python train.py --model="self-supervised image encoder" --train_examples=98430 --color_jitter=0.4 --parallel_block=false --projector_out=256 --beta2=0.999 --shampoo_beta=0.999 --precondition_frequency=32 --max_precond_dim=1024 --adamw_lr_other_params=0.0014 --steps=24600
Rows from block 2 of a small self-supervised image encoder, named by matrix and row number. Rows with one number belong to one neuron. Each number is 128 + 24 x the weight over its row's rms, rounded and kept within 0 to 255. All counts start at 0. After the name is the row's rms in percent of the matrix's.
Before each neuron's rows are labels from the 100 images, of 14848, where the neuron reaches its largest size: "top examples" is what is common among them; "patch colour" is the nearest of a few named colours to the mean colour under the peak. Only what is clearly more common there than usual is listed. The data: retinal OCT scans (Kermany 2017).
# gate: MLP gate (model.blocks.2.mlp.gate.weight, 336x128), inputs 64-127
# fc1: MLP up (model.blocks.2.mlp.fc1.weight, 336x128), inputs 64-127
# fc2: MLP down (model.blocks.2.mlp.fc2.weight, 128x336, transposed), outputs 64-127

top examples: finding: choroidal neovascularization
patch colour: grey
gate.190 078 [138 122 129 161 112 110 112  87 130 118 125 147 107 134 151 118  99  91 162  81  87 122 163 132 140 157 115 159 148 121 170 132  75 168 120 110 169 133  73 142 158 119 130 123 150  72  82  99 128  74 106 137 132 147 130 126 154 118 121  94 112 114 102  80]
fc1.190 087 [148 112  96 123 116 177  85 150 155  98 117 131 104 151 129 152 171 130 147 163 141 129 129 153  89 103 119 154 104 111 174  80 106 130 139 144 100 123 174  97 120 128 129  92  88 145 143 129 118 123 140 132 147 117 118 114 102  87 122 152 139 128 145 157]
fc2.190 080 [171 156  96 128 155 135 120 127 108 139 145 128 168 109 107  77 108 122 125 129 143 113 112 136 119 153 160 124  96 122  99 172 119 173 102 143 110  83 123 108 160 121 156  88 164 133 153 110  82 139 118 103 104 102 140 140 124 152  93 152  88 158 113 142]

top examples: finding: choroidal neovascularization
patch colour: grey
gate.210 104 [134 142 107 147 135 148 106  91 138 132 122 163 107 139 164 142 145 162 136  79 127  87 133 131 129 142 121  99 154 151 118 181 146 118 119 126 132 119 115 109 121 175 111  95 182  91 100 132 171 140 152 120 127 161 150 122 128 127 162  92 101 134 110 122]
fc1.210 104 [144 109 110 144 165 100 137 114 102 157 110 128  70 181 173 102 118 165 146 127 152  83 117 141 124 138  94 144 104 123 134  99  89 130 169 116  95  83 109 117 121 161  83  82 136 128 113 143 148 148  94 152  99 147 123 125 112 117 132 154 158 146 157 125]
fc2.210 101 [137 120 131 134 176 127 115 122 118 118  87 157 146 126 123 125 148 108 118 104  69 155 118 133 145 147 125 155 109  99 147 119 121 106 146 122  81  99 133 119 137 107 111 153 131 149 172 120 181 101 112 129 121 109 125 117 128  90 128 135 115 145  93 115]

top examples: finding: choroidal neovascularization
patch colour: grey
gate.17 129 [123 164 115 142 135 131 135 125 142 110 139 123 142 101 129 107 128 119 108 143 152  89 135 160 117 100 136 114 137 108 128 147 136  78 118 103 149  82  85  97 129 134 139 143 119 127 113  58 112 105 119 143 145 147 107 115 123 163 203 184 126 124 141 131]
fc1.17 138 [119 160 105 166 157 105 143 120 109 165 149 131 129  85  87  83 137 153 130 147  96 125 130 150 134 139 128 107  97  92 114 157 154  94 114  77 155 111 102 108 115 147 117 175 171 105 135 113 120 138 134 113 124 109 107  85 149 176 133 156 111 118  90 139]
fc2.17 134 [109 130 147 184 111 128  89 144 190 118 130 137 111 112 142  95 110 124 124 117 142  86 112 137 131 118 117 153 103 154 114 109 111 100 176 137 136 170 111 160 110  97 132 104 113  59 149 113 145 132 172  89 134 159 135 109 183 116 109 135 132  92 152 136]

top examples: finding: choroidal neovascularization
patch colour: grey
gate.327 102 [131 135 125 146 112 123 123 142 134 104 136 120 126 101 101 107 133 117 133 155 144 132 149 184 131 102 144 136 155 124 103 145 168 113 123 180 125 100  98 120 117 136 120 131 129 107 136  83 110 109 142 130 134 143 120 126 145 158 152 194 107  94 134 136]
fc1.327 110 [109 147  98 110 153  98 138 132 107 120 140 116 110 103  71  85 149 147 156 120 121  92 115 145 133 165 118 116 119 147 111 130 173 130 147 109 155 126 112 143 129 137  97 137 151 109 148  70 138 123 125 132 149 111 118 110 149 189  81 157 147 109 125 145]
fc2.327 125 [100 129 119 162  92 127  86 140 189 133 140 133 114 139 183 109 121 120 105 129  94 124 126 137 140 149 172 129 100 147  84 116 127 134 166 120 124 164 106 153 131  96 129 128 125  69 129 144 125 149 179  91 154 116 134 113 137 126  96 118 152 106 134 150]

top examples: finding: choroidal neovascularization
patch colour: grey
gate.263 092 [141 154 121 120 146 126 142 133 137 107 126 134 126 148 106  96 100 153 186 114 151  81  91 127 115 139  72 120 101 134 155 129 142 167 114 101 145 147  86 148  98 126 131  74 122 124 138 132 142 104 150 114 158 139 162 126 115 103  69 118 102 149 166 129]
fc1.263 095 [176 167 115 112 135  80 152 153 133 120 147 139 154 103 140  83 146 115 145 146  81 154  88  76 118 128 146 165 138 106 152 129 137 133 115 133 160 132 132 181 105  97 149 155 161 141 122 135 137 128 156 133 146 127 147 118 111  97  88 107  98 105 115 130]
fc2.263 089 [108 143 144 104 142 132  70 151 104 130 125 149 149 153 117 144 103 134 135 144  63 141 124 143 121 102  68 141 137 155 163 101 126  86 130 129 138  87 119 163 136  83 153 104 116 111  93 144 126 156 144 132 150  96 122 110 124 135 159 112 160 133 122 160]

top examples: finding: choroidal neovascularization
patch colour: grey
gate.43 088 [122 149 116 174 118 109  78 166 143 161 135 119 136 136 159 102  98 121 152  96 172 116 108 128 171 108 157  89  95 108 127 114 128 134 115 109 115 155  76 156 149 122 140 133 136 138 128 146 159 106 150 141 177 139 161 157 135  88 105  86 163 124 143 129]
fc1.43 097 [155 113 140 101 153 155 189 151 112 132 183 136 134 151 132  57 118 124 112  92 129 132 128 113 109 141  95 105 115 136 115 179  80 151 121 122 135 125 155 104 135 105 112 116 139 136 126 100 101 116  88 129 117 115 110 149 139 136 147 139 148 126  97  92]
fc2.43 088 [ 95 116 152 129 149 115 150 138 128 117 146  81  72 130 121 126 180 158 153 113 166 149 168 119 134 115  74 104 102 123 139 139 109  82 145 131  99 119  94 111 151 143 138 138 149 147 109 154 117 160 142 124 148 152 143 115 124 126 110 156 124 139 149  97]

top examples: finding: diabetic macular edema
patch colour: grey
gate.96 051 [149 107 110 104 151 145 146 118 119 134 132 152 129 120 125 124 136 128 175 121 129 145 177 135  55 145 132 112 118  92 113 127 106  98 107 109 102 125 108 135 115 139 159 134  87 128 158 124 139  69 120  98 114 131  88 135 118 102 137 106 131 128 142 169]
fc1.96 058 [ 99 111 153 165 125 112  89 149 147 104 128 177 126 114 136  93 121 116 121 118 117 123 131 171 136 109 156 165 174 147 124 104 142 145 125 128 164 150 144 128 131 129 125 161 128 156 144 180 121 112  91 157 162 129 136 102 144 126  94 170  42 144 119 109]
fc2.96 055 [139  95 103 112 125 118 134 137 130 141 120  84  96 122 143 135 168 165 117  99 144 163 101  83 113 115 119 141 115 132 148 150  33 119 138 156 107 102 129 107 128  89 141 137  94 119 140 121 122 136 141 143 181 132 172 137 132 146 115  93  81 133 146  90]

top examples: finding: choroidal neovascularization
patch colour: grey
gate.120 135 [101 124 159 173 113 119 134 132 157 154 152 105  76  83  91 116 117 129 103 114 125 124 153 101 165 124 160 117  88 109 114 154 113 113 121 116 120 170 117 124 113 136  99 115 129 160  48 133 152  97 128 142 127 183 163 115 117 150 106 117 132 138 136 146]
fc1.120 124 [157  99 132 152 131 123 109 121 114 143 122 156 155 118  71 114 119 145 180  61 140 139 110 146 112 147 126 138  98 123 108 140 155 115 149 115 121 109  79 157 122 117 132 109 147 133 133 130 154  91  83 132 139  75 148 128 144 126  72 116 119 119 146 118]
fc2.120 122 [151 154 102 112 184 104 160 100 164 111 126  81  83 149  96 104 138 151 155 143 130 118 140  94 108 174 172 128 174 145 162 109 147 155 108  98 149 130 136 115  83  86 159 133 138 120 137 138 179 119  95 101 114 126 153 118 128 145 100 150 132 136 141 136]

top examples: finding: choroidal neovascularization
patch colour: grey
gate.55 099 [131 103  89 138 157  85 100  98 138 122 116 164 151 111 105 123 118  96 137 134 109  84 130 136 120 131 125 121 123 121  88  88 120 136 137 122 149  94  98 139 114 117 137  90  97 147 144 167 176  87 117 166 144 139 117 164 169  93  93 162 121 115 154 112]
fc1.55 103 [126 109 107 143 169 122 135  91 133 138 150 185 136 107 123 130 119 112 156 122 118 102 118 152 134 130 109 116 103 100  80  81 128 134 133 122 150 117  85 147  75 127 134  89  89 153 146 136 180  97 112 185 159 142 129 184 150  86 103 153 112 131 156 118]
fc2.55 110 [163 126 132 112 115 167 184 155 120 154 136 101 102 146 143 138 149 142 133 147  91 155  96 130 104  83  99 153 125 136 115 147  95 122 127 166 129 153 138  91 132 185 133 121 124 122 114 126 139 152 133 123 136  74 115 142 109 135 138  87 110 141 109 140]

top examples: finding: choroidal neovascularization
patch colour: grey
gate.168 135 [112 107 169 169 159 145 106 139 124 120 116 168 107 139  89 111 101 141 165  93 122 123 154 143 151 140 145 107  76 115 103 142 112 160 108 103 135 147  97 146 108 162 133 155 132 159  81 109 135 107 133 114 118 119 138 103 125 138 108 130  85 149 138 136]
fc1.168 126 [153 132 125 129  96 114 107 151 136 138 136  82 121 103 146 150 145 147 114 173 113 108  96 113 101 149 112 170 133 129 154 117 121 106 132 155 138  84 169 129 121  81 140 122 147 104 165 139 123 133 151 113 137 122 127 125 104 123 140 117 127 112 128 155]
fc2.168 122 [160 134 119 122 155 163 111 166 138 111 133 129 153 129 181  97 120 132  87 171 119 103 138  69 121 141 147 172 145 128 170 139 160 170 140 141 119  90 133 113 130  77 137 117 132 134 142 112 105 186 124 154 148 103 153 112 148 160 168 109 122 149  91 112]

top examples: finding: choroidal neovascularization
patch colour: white
gate.265 104 [138 127 114 148 140 134 101 115 133 131 138 142 142  75 105 123 189 178 121 119 158 115 159 103 119 108 128 135  92 124 163 129  96  94 150  93 148 103 115 149 131 126 134 153  89  86 129 142 122  96 122  85 124 121 149 166  81 132 171 130 107 149 105 162]
fc1.265 095 [139  56 126 149 136 145 139 155 142 116 122 123 136 133 128  90 138 138 142 135  84 119 144 131 127 149 111 131  73 145 140  82 102 148 136 120 118 111 106 130  86 104 145 111 125 118 162 168 143 162 138 121 153 129 124 103 112 102 108 116  98 145 219 122]
fc2.265 080 [136 149 134 183 118 166 104 149 162 148 150 134 128 132 148 135 103  84 123 145 116 108 132 144  95 129 189 118 156 114 119 158 123 172 143 140 103 119 151 120 130 120 126 130 174 128 184 143 107 122 118 105 128 119 160 124 147 148 106 155 123 119 118 105]

top examples: finding: diabetic macular edema
patch colour: grey
gate.44 113 [124 183  73 116 128 111 126 100 123 148 117 113 125  99 113 145 175 142 151 146 132 139 129 105 126 104 136 143 117 109 154 104 119 145 115 146 139 149 135 117 120 114 113 144 165 110 101 108 100  82 144 134 110 161 157 130 101  96 136 122 172 153 103 119]
fc1.44 107 [146  81  81 150 136 144 104 103 129 166 153 113 103 125 151 130 125 125 136 151 100  99 113 147 108 152 110 182 115 121 125  96  77 126 123 152 132 135  94  97 113  93 174 120 126 113 137 121 144 100 103  91 160 138 131  98 141 134 108 100  96  96 149 129]
fc2.44 097 [132 106 157 107 128 134 113 106 117  93 137 146 123 175 153 126 109 126 104 150 132  84 101 131 145  97 146 114 143  94 124 161 109 115 158 104 142 127 112 125 138 118 136  90 111 156 124 106 123 168  78 171  93 102 130 169  92 106 121 100 107 158 103 132]

top examples: finding: normal
patch colour: grey
gate.180 100 [181 142 157 116 110 156 143 106 156  90 137 120 121 102 137 113 108 170 140 125 114  82 119 123 154 130 106 120 123 121 154 133 108  97 138 128 135 135 133 158 167 155 147 141 104 156 117 158 145 148 122 123 140 131 119 121 127 132 126 122 123 143 128 147]
fc1.180 101 [ 89 150 106 132 127 104 178 103 160 137 123 104 149 131 137 143 146 147 100 179 135 129 152 138  97  97 145 134 134 123 111 133 145 109 106 119 132 106 136 103  98 142 115 149  95 100 123 120  91 104 100 129 125 190 142 115 103 119 180 162 134 122 109 147]
fc2.180 108 [148 101 128  98 150 152 149 141  67 121  90 101 118  89 126 134 136 144 133 108 137 128 121 137 151 115 118 138 138 114 132 175 103 141 123  81 140 173 121 109 140 116  95 126  88 145 120 136 172 168 127  74 115 149 129 117 124  52 115  90 132 119 163  99]

top examples: finding: diabetic macular edema
patch colour: grey
gate.101 099 [144 133 147 116 115 143 162 122 135 112  45 131 149 150 145 108 135 173 110 153 163 172 135  98 136  91 122 124 113 153 157 103 121 122 148 138 133 153 168 145 104  89 126 130 119 138 139 129 132  98 102 144  99 104 103 124 109 109  89 128 161 113 136  93]
fc1.101 095 [114 158 170 107 136 117 135 124 110  94  99 142 143 152 171 146 138  94 105 136 161 120 120  80 130  71 123 129 126  99 161 141 160 167 126 180 115 130 163 120 110 123 103 151 132 165 111 125  86 113 118 149 103 111 128 137 131 125 124 127 187 110  92 106]
fc2.101 086 [124 111  56 148 124 106 133  90 152 108 100 102 142 114 136 136 161 158 127 111 123 143 143 113 150 143 101 184 122 153 145 103 140 121  98 130 155 122 110 116 119 173 125 158 133 118 121 138 119 173 148 139 139 111 139 108 171  92 134 128 140 148 138 159]

top examples: finding: choroidal neovascularization
patch colour: grey
gate.28 101 [119 165 158 105 131 121 142  80 157 149 131 106 147  89 114 124 172 152 142 129 152 127 123 114 125 104 146 104 104 150 162 119 120 116  93 178 134 140 138 136 137 101 144 106 147 138 159 106 107 106 204 136 159 135  88 124 142 125 150 122  93 142 129 141]
fc1.28 109 [144 155 127 111 126 108 165 111 181 138 144 127 146 116  85 126 158 128 144  87 122 113 113  89 136 128 128 117 120 132 141 154 126 118 146 139 131 144 149 137 113  95 142 122 103 106 139 101 143 103 169 115 128  93  89 151 104 145 163 131 114 108  84 168]
fc2.28 111 [110 147 129 132  73 126  99 139 129 106 139 112 164 168 144 128 154 105 105 134 143 105 142 129 142 110 122 127 123 154 149 141 173 130  87  79 149 140 139 155  74 102 116 151 153 134 153 123 108 118 169 139 127 142 104 122 149 121 103  91 163 124 124  95]

top examples: finding: normal
patch colour: grey
gate.299 107 [ 84 103 143 102 101 116 107 123 124 126 139  81 142 125 104 122 151 109 140 101 125 150 149 174 106 147 141  89 139 125 159 106 124 129 135 169 112 143 116 117 126  74 132 111 129 136 147  78 137 100 119 123 112 126 146 133 172 144 140 161 131  79  91  74]
fc1.299 125 [124 124 139 118 117 138  78 104  81 156 137  78 109 123 104 136 110 121 101 108 173  65 126 141  75 104 163 109 106 115 162 140 116 140 166 170 157 166  92 141 153 135 156 130 174 128 128 130 101 108 155  88 145 112 112 160 106 123 123 111 133 166 101 106]
fc2.299 118 [170 146 111 141 157  98 100 159 147 138 120  97  99 167 108  88 121 123 126 111 175 117 127 137 131  82 131 150  99 146 136 152 162 107 114  99 138 176 132 107 131 118 116 132 162 101 123 127  92 161 145  88 173 131 150 151 105 145 177  97 113 140 100  91]

top examples: finding: diabetic macular edema
patch colour: white
gate.162 128 [116 166 156  99  97 139 134 143 117 132  85 105 144 115 101 102 115 149 124 164 158 139 121 176 110 104 111 100  83 150 123  82 109 146 118 113 140 115 140 126  63 179  89 122 131 159 126 118 169 124 138 109 116 166 136  91 116 104 146 151 139 156 106 142]
fc1.162 116 [128 113 117 124 129 157 100  99 154 136 155 135 116 128 100 158 159 157 102 103 119 122 118 115 132 121 155  94 140 114 147 194 128 134 109 153 123 160 147 135 147 131 146 142 109 153 111 108 116 112 102 162 149 121 151 169 138 152 119 118  91  78  64 114]
fc2.162 128 [138 127 154 116 146 101 107 132  69 127 137 131  99 161 131 146 122  99 131  97 118 180 103 123 168 148 157 153 141 148 156 103  68 126 101 163 110 137 142 138 157 177 139 179 125 140 143 128 127 127 132 132 174  97  68 143 120 132 105 149 139 155 122 105]

top examples: finding: diabetic macular edema
patch colour: grey
gate.64 109 [143 153 125 132 145 131 143 126 104 104 106 133 136 125 133 180 139 151 120 138  71 137 144  63 134 126 183 113 111 128 138 151 120 137 121 127 162 115  88 144 130 146 105 139  95 121  80 115 131 109 118 134 136 148 165  97 147 134 161 113 139  98  91 148]
fc1.64 103 [104 108 173 134 157 186 123 110 102 140 145 153 106 118 115 141 158 102 123 122  89 140 177 113 140 135 156 151 153 123 147 163 138 134  91 132 140 130 175 118 155 155 157 141  84 110 127  91  99 111 124 168 155 145 153 116 153 112 141 132 118  94 129 147]
fc2.64 104 [162 159 159  87  92 131 114 127 132 151 133 173 130 108 138 115 141 170 180 154 159 124  96 152 135 147  62 148 107 144  92  89 135  77 135 118 143 121 109 126 109 152 140 126 109 145 193 125 115 142 143  86 118 118 131 143 113 138 130 171 161 106 168 107]

top examples: finding: diabetic macular edema
patch colour: grey
gate.141 094 [143 161 162 134 133 181 121 118 126 100 132 118 133  88 113 121  99 146 117 131 147  90 138 126 115 136 130 114  95 104 137 122 141 144 169 114 132 110 112 176 161 132 115 112 101 152  69 132 133 114 106 128 127 158 134 139 113 148 139 185 125 183  96 147]
fc1.141 073 [132 148 139 135 185  98  81 140  76 111 168 155 132 123 104  85 105 127 110  61 139 142 137 150 107 137 133  97 136 137 124 180 157 125 142 123 143 155  99 166 157 133 120 140 110 102 116  98 121  82 126  98 141 142 140 142 155 116 103  96 117 157 122 147]
fc2.141 068 [ 84 170 113 104 121  95 137 123 112  96 113 110 149 164 135 177 128 135 134 147 139 156 169  80 112 106  88 155 156 137  93 143 152 107  90 144 135 140  93 130 134  96 104 139  78 136 120 113 149 152 126 130 140 109  92 114 133 124 126 163  87  73  97 113]

top examples: finding: choroidal neovascularization
patch colour: grey
gate.225 086 [108 153 122 110 146  82 119  54 104 181  74  97 122  81 154 157 134 153 137 148 151 103 139 133 138  93 107 103 151 164 151 147 130  99 115 117 149 119 145 143 136  88 141 120 134  88 101 122 108 153 166 141 119 138 110 118  85 115 105  96 106 129 138 135]
fc1.225 085 [156 138 107 161 126  93 107 103 114 127 137 107 132 138 156 123 128 107 119 162 112 112 153 136 141 113 132 118 174 118 163 128 158 143 135 152 152 158 113 138 117 121 134  97 111 108 100 125 109 128 129 133 141 148 144 123 163  94  70 142 151 111 176 112]
fc2.225 080 [146 142  99  88 154 112 142  76 124 131 116 149 139  63 106 149 156 112 120 193 119 128 166 158 115 147  89 128 134 141  95 103 135 175 109 120 145 103 117 125 130 132 125 140 122 125  95 149 102 143 124 109  98 117 113 136 132  85  89 147 145 117 182 152]

top examples: finding: choroidal neovascularization
patch colour: grey
gate.254 109 [154 135 123  72 148 132 166  91 153 124 143 115 117 101 134 125 134 120 135 167 159 106 127 128 119 102 126 121 136 156 188 144 164 101 162 121 176 113 110 127 145 113 101 130 104 174 132 131  74 111 130 122 183 159 158 124 119 108 139 133 130 125 133 125]
fc1.254 098 [140 112 172  98 158 170 116 117 127 145 142 131 165 142 118 148 109  87 169  93 161 182 117 134 138 134 120 169 147 137 104 148 118 128 127 152 133 136 124 106 155  97 141 115 143 130 167 100 156 140 149 114 102  31 112 138 131 124 129  87 164  97 138 144]
fc2.254 097 [111 151 130 107  90 173 146 107 147 121 151 121 103 136 121 147  65 167 102 136  90 130 110 121 117 119 166  90 103 153  91  96  94 140 160 162 102 152 101 148 116 181 135 107 125 117 108 126 127 131 130 136 116 145 142 149  93 149 152 131 113 136 132 151]

top examples: finding: diabetic macular edema
patch colour: grey
gate.83 107 [103  97 133 110  98 112  98 150 122 124  89 109 156  93 106 150 125 117 120 101 146 123 129 144 147  80 119 103 146 103 173 152 162  95 149 130 151 126 144 144 178 128 133 108 100 138 114 167 130 109 154  98 125 121 136 125 111 124 114 122 110 168 115 125]
fc1.83 087 [ 73 136  98 164 148 141 156 152 122 121 130 108 135 104 112 127 131 119 152 105 152 122 108 139 162 126 132 170 133 119  96 145 171 142 169 129 163 153 105 144 113 141  84 125 144 139 132 122 197 120  97 138 121 170 157  96 164 123  89 158  91 141 127 119]
fc2.83 102 [114 119 130  96 128  85  84 139 159  99 117 130 159 183 121 112 117 152  97 113 121 112 153 108 107 162 171  94  95 136 159 112 162  94  95 125 117  96 156 114 124 104 121 130 129 127 112  89 118 128 114 125 155 132 133 173  84 147  99 132 168 119 117 153]

top examples: finding: choroidal neovascularization
patch colour: grey
gate.59 055 [133 118 140 110 114 125 128 149 134 116 168 114 137 107 148 118 160 122 110  81 110 110 107  89 178  72 147 157 144 108 163 148 151 114 141 118 106 141 116 109 124 113 106 121  80 117 116 134 138  53 102 139 114 151 163 123 162  87 149 136 174  77 189 113]
fc1.59 058 [154 141 114 126 129 137 127 143 125 168 149 161 134 106 163 120 158 156 125 157 117 117 113  98 128 144 118  93 106 136 157 117 164 140 143  70 171 135 147 175 115 151 122 184 157  99  61 169 110 113 121 113 138 133  88 102 121 149 136 112 136  98  95 144]
fc2.59 047 [135 129 141 124 177 113 131 151 170 113 118 130 132 108 127 110 166 113  98 131 184 116 140 155 106 119 170 135 102 136 160 163 138 126 130 123 168 185 133 143 122 138  88 129 132 139 102 152  81 143 112 114 131 162 152 148 145 145 141 138 134 110 103  76]

top examples: finding: diabetic macular edema
patch colour: grey
gate.232 098 [119 146 138 102 142 133 166 104 160 154 118 127 148  85 100 147 142 124 136 130 129 119  99  90 110 127 108 160  95 118 161 149 146 129 155 100  88 151 102 148 109 119 152 114 140 168  94 119 134 137 134 139 130 130 128 122 122 114 147  83 165 148 128 147]
fc1.232 110 [ 77 151  99 109 103 123 143  96 127 134 114 127 124 105 131 173 157 143 105  80 130  93 141 138 130 105 143  84 203 133 149 116 131 143 133 131 109 125 132 114 121 133 171 107 133 131 136 130 150 140 129 143 122 145 130 140 106 105 154 156 174 119 113 144]
fc2.232 109 [ 97 151 136 133  94 102  69 149  85 121 128 144 106 162  78 115 118 103  97 172 156 190 152 124 138 108 119 149 105 109 105  96 133 136 131 120 151 159 121 155  87  93 131 126 136 153 136 138  98 128 162 133 168 108 121 130 137 117 130 106  81 137 151  94]

top examples: finding: choroidal neovascularization
patch colour: grey
gate.228 121 [112 145 131 101 185 157 157  78 173 134 123 122 138 123 142 118 159 147 116 155 159 114 139  79 107 100 120 117 126 134 167 109 160 111 136 120 146 132 104 117 117 112 132 142 110 139 160 101 108 113 171 136 148 173 117  90 119 120 141 100  98 121 146 115]
fc1.228 106 [157 161  97 118 119 109 126 119 146 127 106 113 139 111 127 121 160 144 104 134 108  80 111  98 127 120  96 122 105 122 166 130 150 103 114 139 146 136 149 145  90 153 143 129 104 108 115 141 144 110 170 142 143 122 120 137 100 138 122 120 100 121 136 127]
fc2.228 122 [ 94 113 133 137 136  99 109 124 135 114 118 128 152 132 115 130 176  80 145 127 135 115 140 115 139 150 102 151 155 128 153 154 180 129 101  86 116 113 120 151 135  97 124 103 128 142 159 140  80 116 120 170 130 103 116 149 167 112 125 118 169 110 148 111]

top examples: finding: choroidal neovascularization
patch colour: grey
gate.27 100 [107  81 142 142 125 125 108 106 130  99 112 144 145 125  87 158 145 128 117 128 149 130 165 159 168 105 125 142  77 157 118 128 111 139 171  97 136 130 140 114 138 130 110 129 144 131 114 106 114 146 149 113 128 148 128 136  84  93 125 177  99 156 111 149]
fc1.27 099 [133  64  81 161 144 141 102  78 118 143 118 138 141 132 125  91 103  97 109  92 149 131 123 158 156 147 103 133 126 134 109 114 105 133 167 122 113 150 142 113 150 126 147 151 135 100 121 119 126 102 101 128 116 159 124 110 126 135 110 147  98  98 174 100]
fc2.27 098 [155 149 143 120  94  89 128  73 138 140 108  98 118 148 111 130  88 149 137 170 152 143 140 109  71 126 148 119 151 120 121 117 142 156 130 150  89 160 158 134 102 102 115 128 140 127 115 134 101 177 101 116 116 105 148 148  98 145 130 180 124 108 153 101]

top examples: finding: choroidal neovascularization
patch colour: grey
gate.163 071 [161 140 117 117 106 158 152 168 126 160 164 135 104 131 172 102 162 165 128  81 120  80 128 161 129 132 104 120 111 101 151 154 137 159 117 132 127 130  75 127 135 166 161 116  84 154 108 158 143 105  93 124 159 173 167 124 138  90 109  87 160 137 158 158]
fc1.163 071 [128 146 144 149 133 131 147 171 112 107 155 141 149 111 123 126 128 160 142 101 138 100 103 104 108 117 166 133 142 159 118 147 180 152 129 112 131 136 156 154  94 143 108 135 146 135  99 156 177  94 116 135 149 194 143  80 140 151 154  81 133 121 105 127]
fc2.163 072 [159 125  91 152 164 103 156 105 194 104  96 163 152  68 131  75 154 133  81 142 124 155 111 117 173 105 145 106 111 102 125 155 117  93  93  58 175 140 117 141  99 161 137 149 137 111 112 143 134 137 134 134 133 166 123 148 126 124 135 127 135 139 129 110]

top examples: finding: choroidal neovascularization
patch colour: grey
gate.276 076 [102 103 119  91 120 115 133 114 133  81 132 113 118 113  57 134 136 109 129 144 120 155 135 156 139 113 137  95 122 150  82  95 134  90 119 176 149 140 114 112 129  76 136 124 138 127 141 105 113 135 175 130 131 118  99 151 114 112 104 189  82 136 143 123]
fc1.276 081 [104 143 101  95 150 125 134 124 160 124 122 116 146 153 203 137 140 116  78 132 133 173 121 100 131 113 160 112 115 145 135 146 128 155  98 101 151 128 159 102  78 159 102 164 109 158  78 153 159 129 106 145 111 164 165 114 100 141 145 123 147 160 162  97]
fc2.276 074 [122 134 160 118 160 139 154 106  73 122 111 137 169 124 129 146 114 138 137 102 161 153 150 150 136 146  73 127 148  90 123 125 142 135 130 198 140  84 136 130 144 116 147 105 118 120 123 149 103 108 127 148 100 140 112 154 175 102 169  84 124 114 173 107]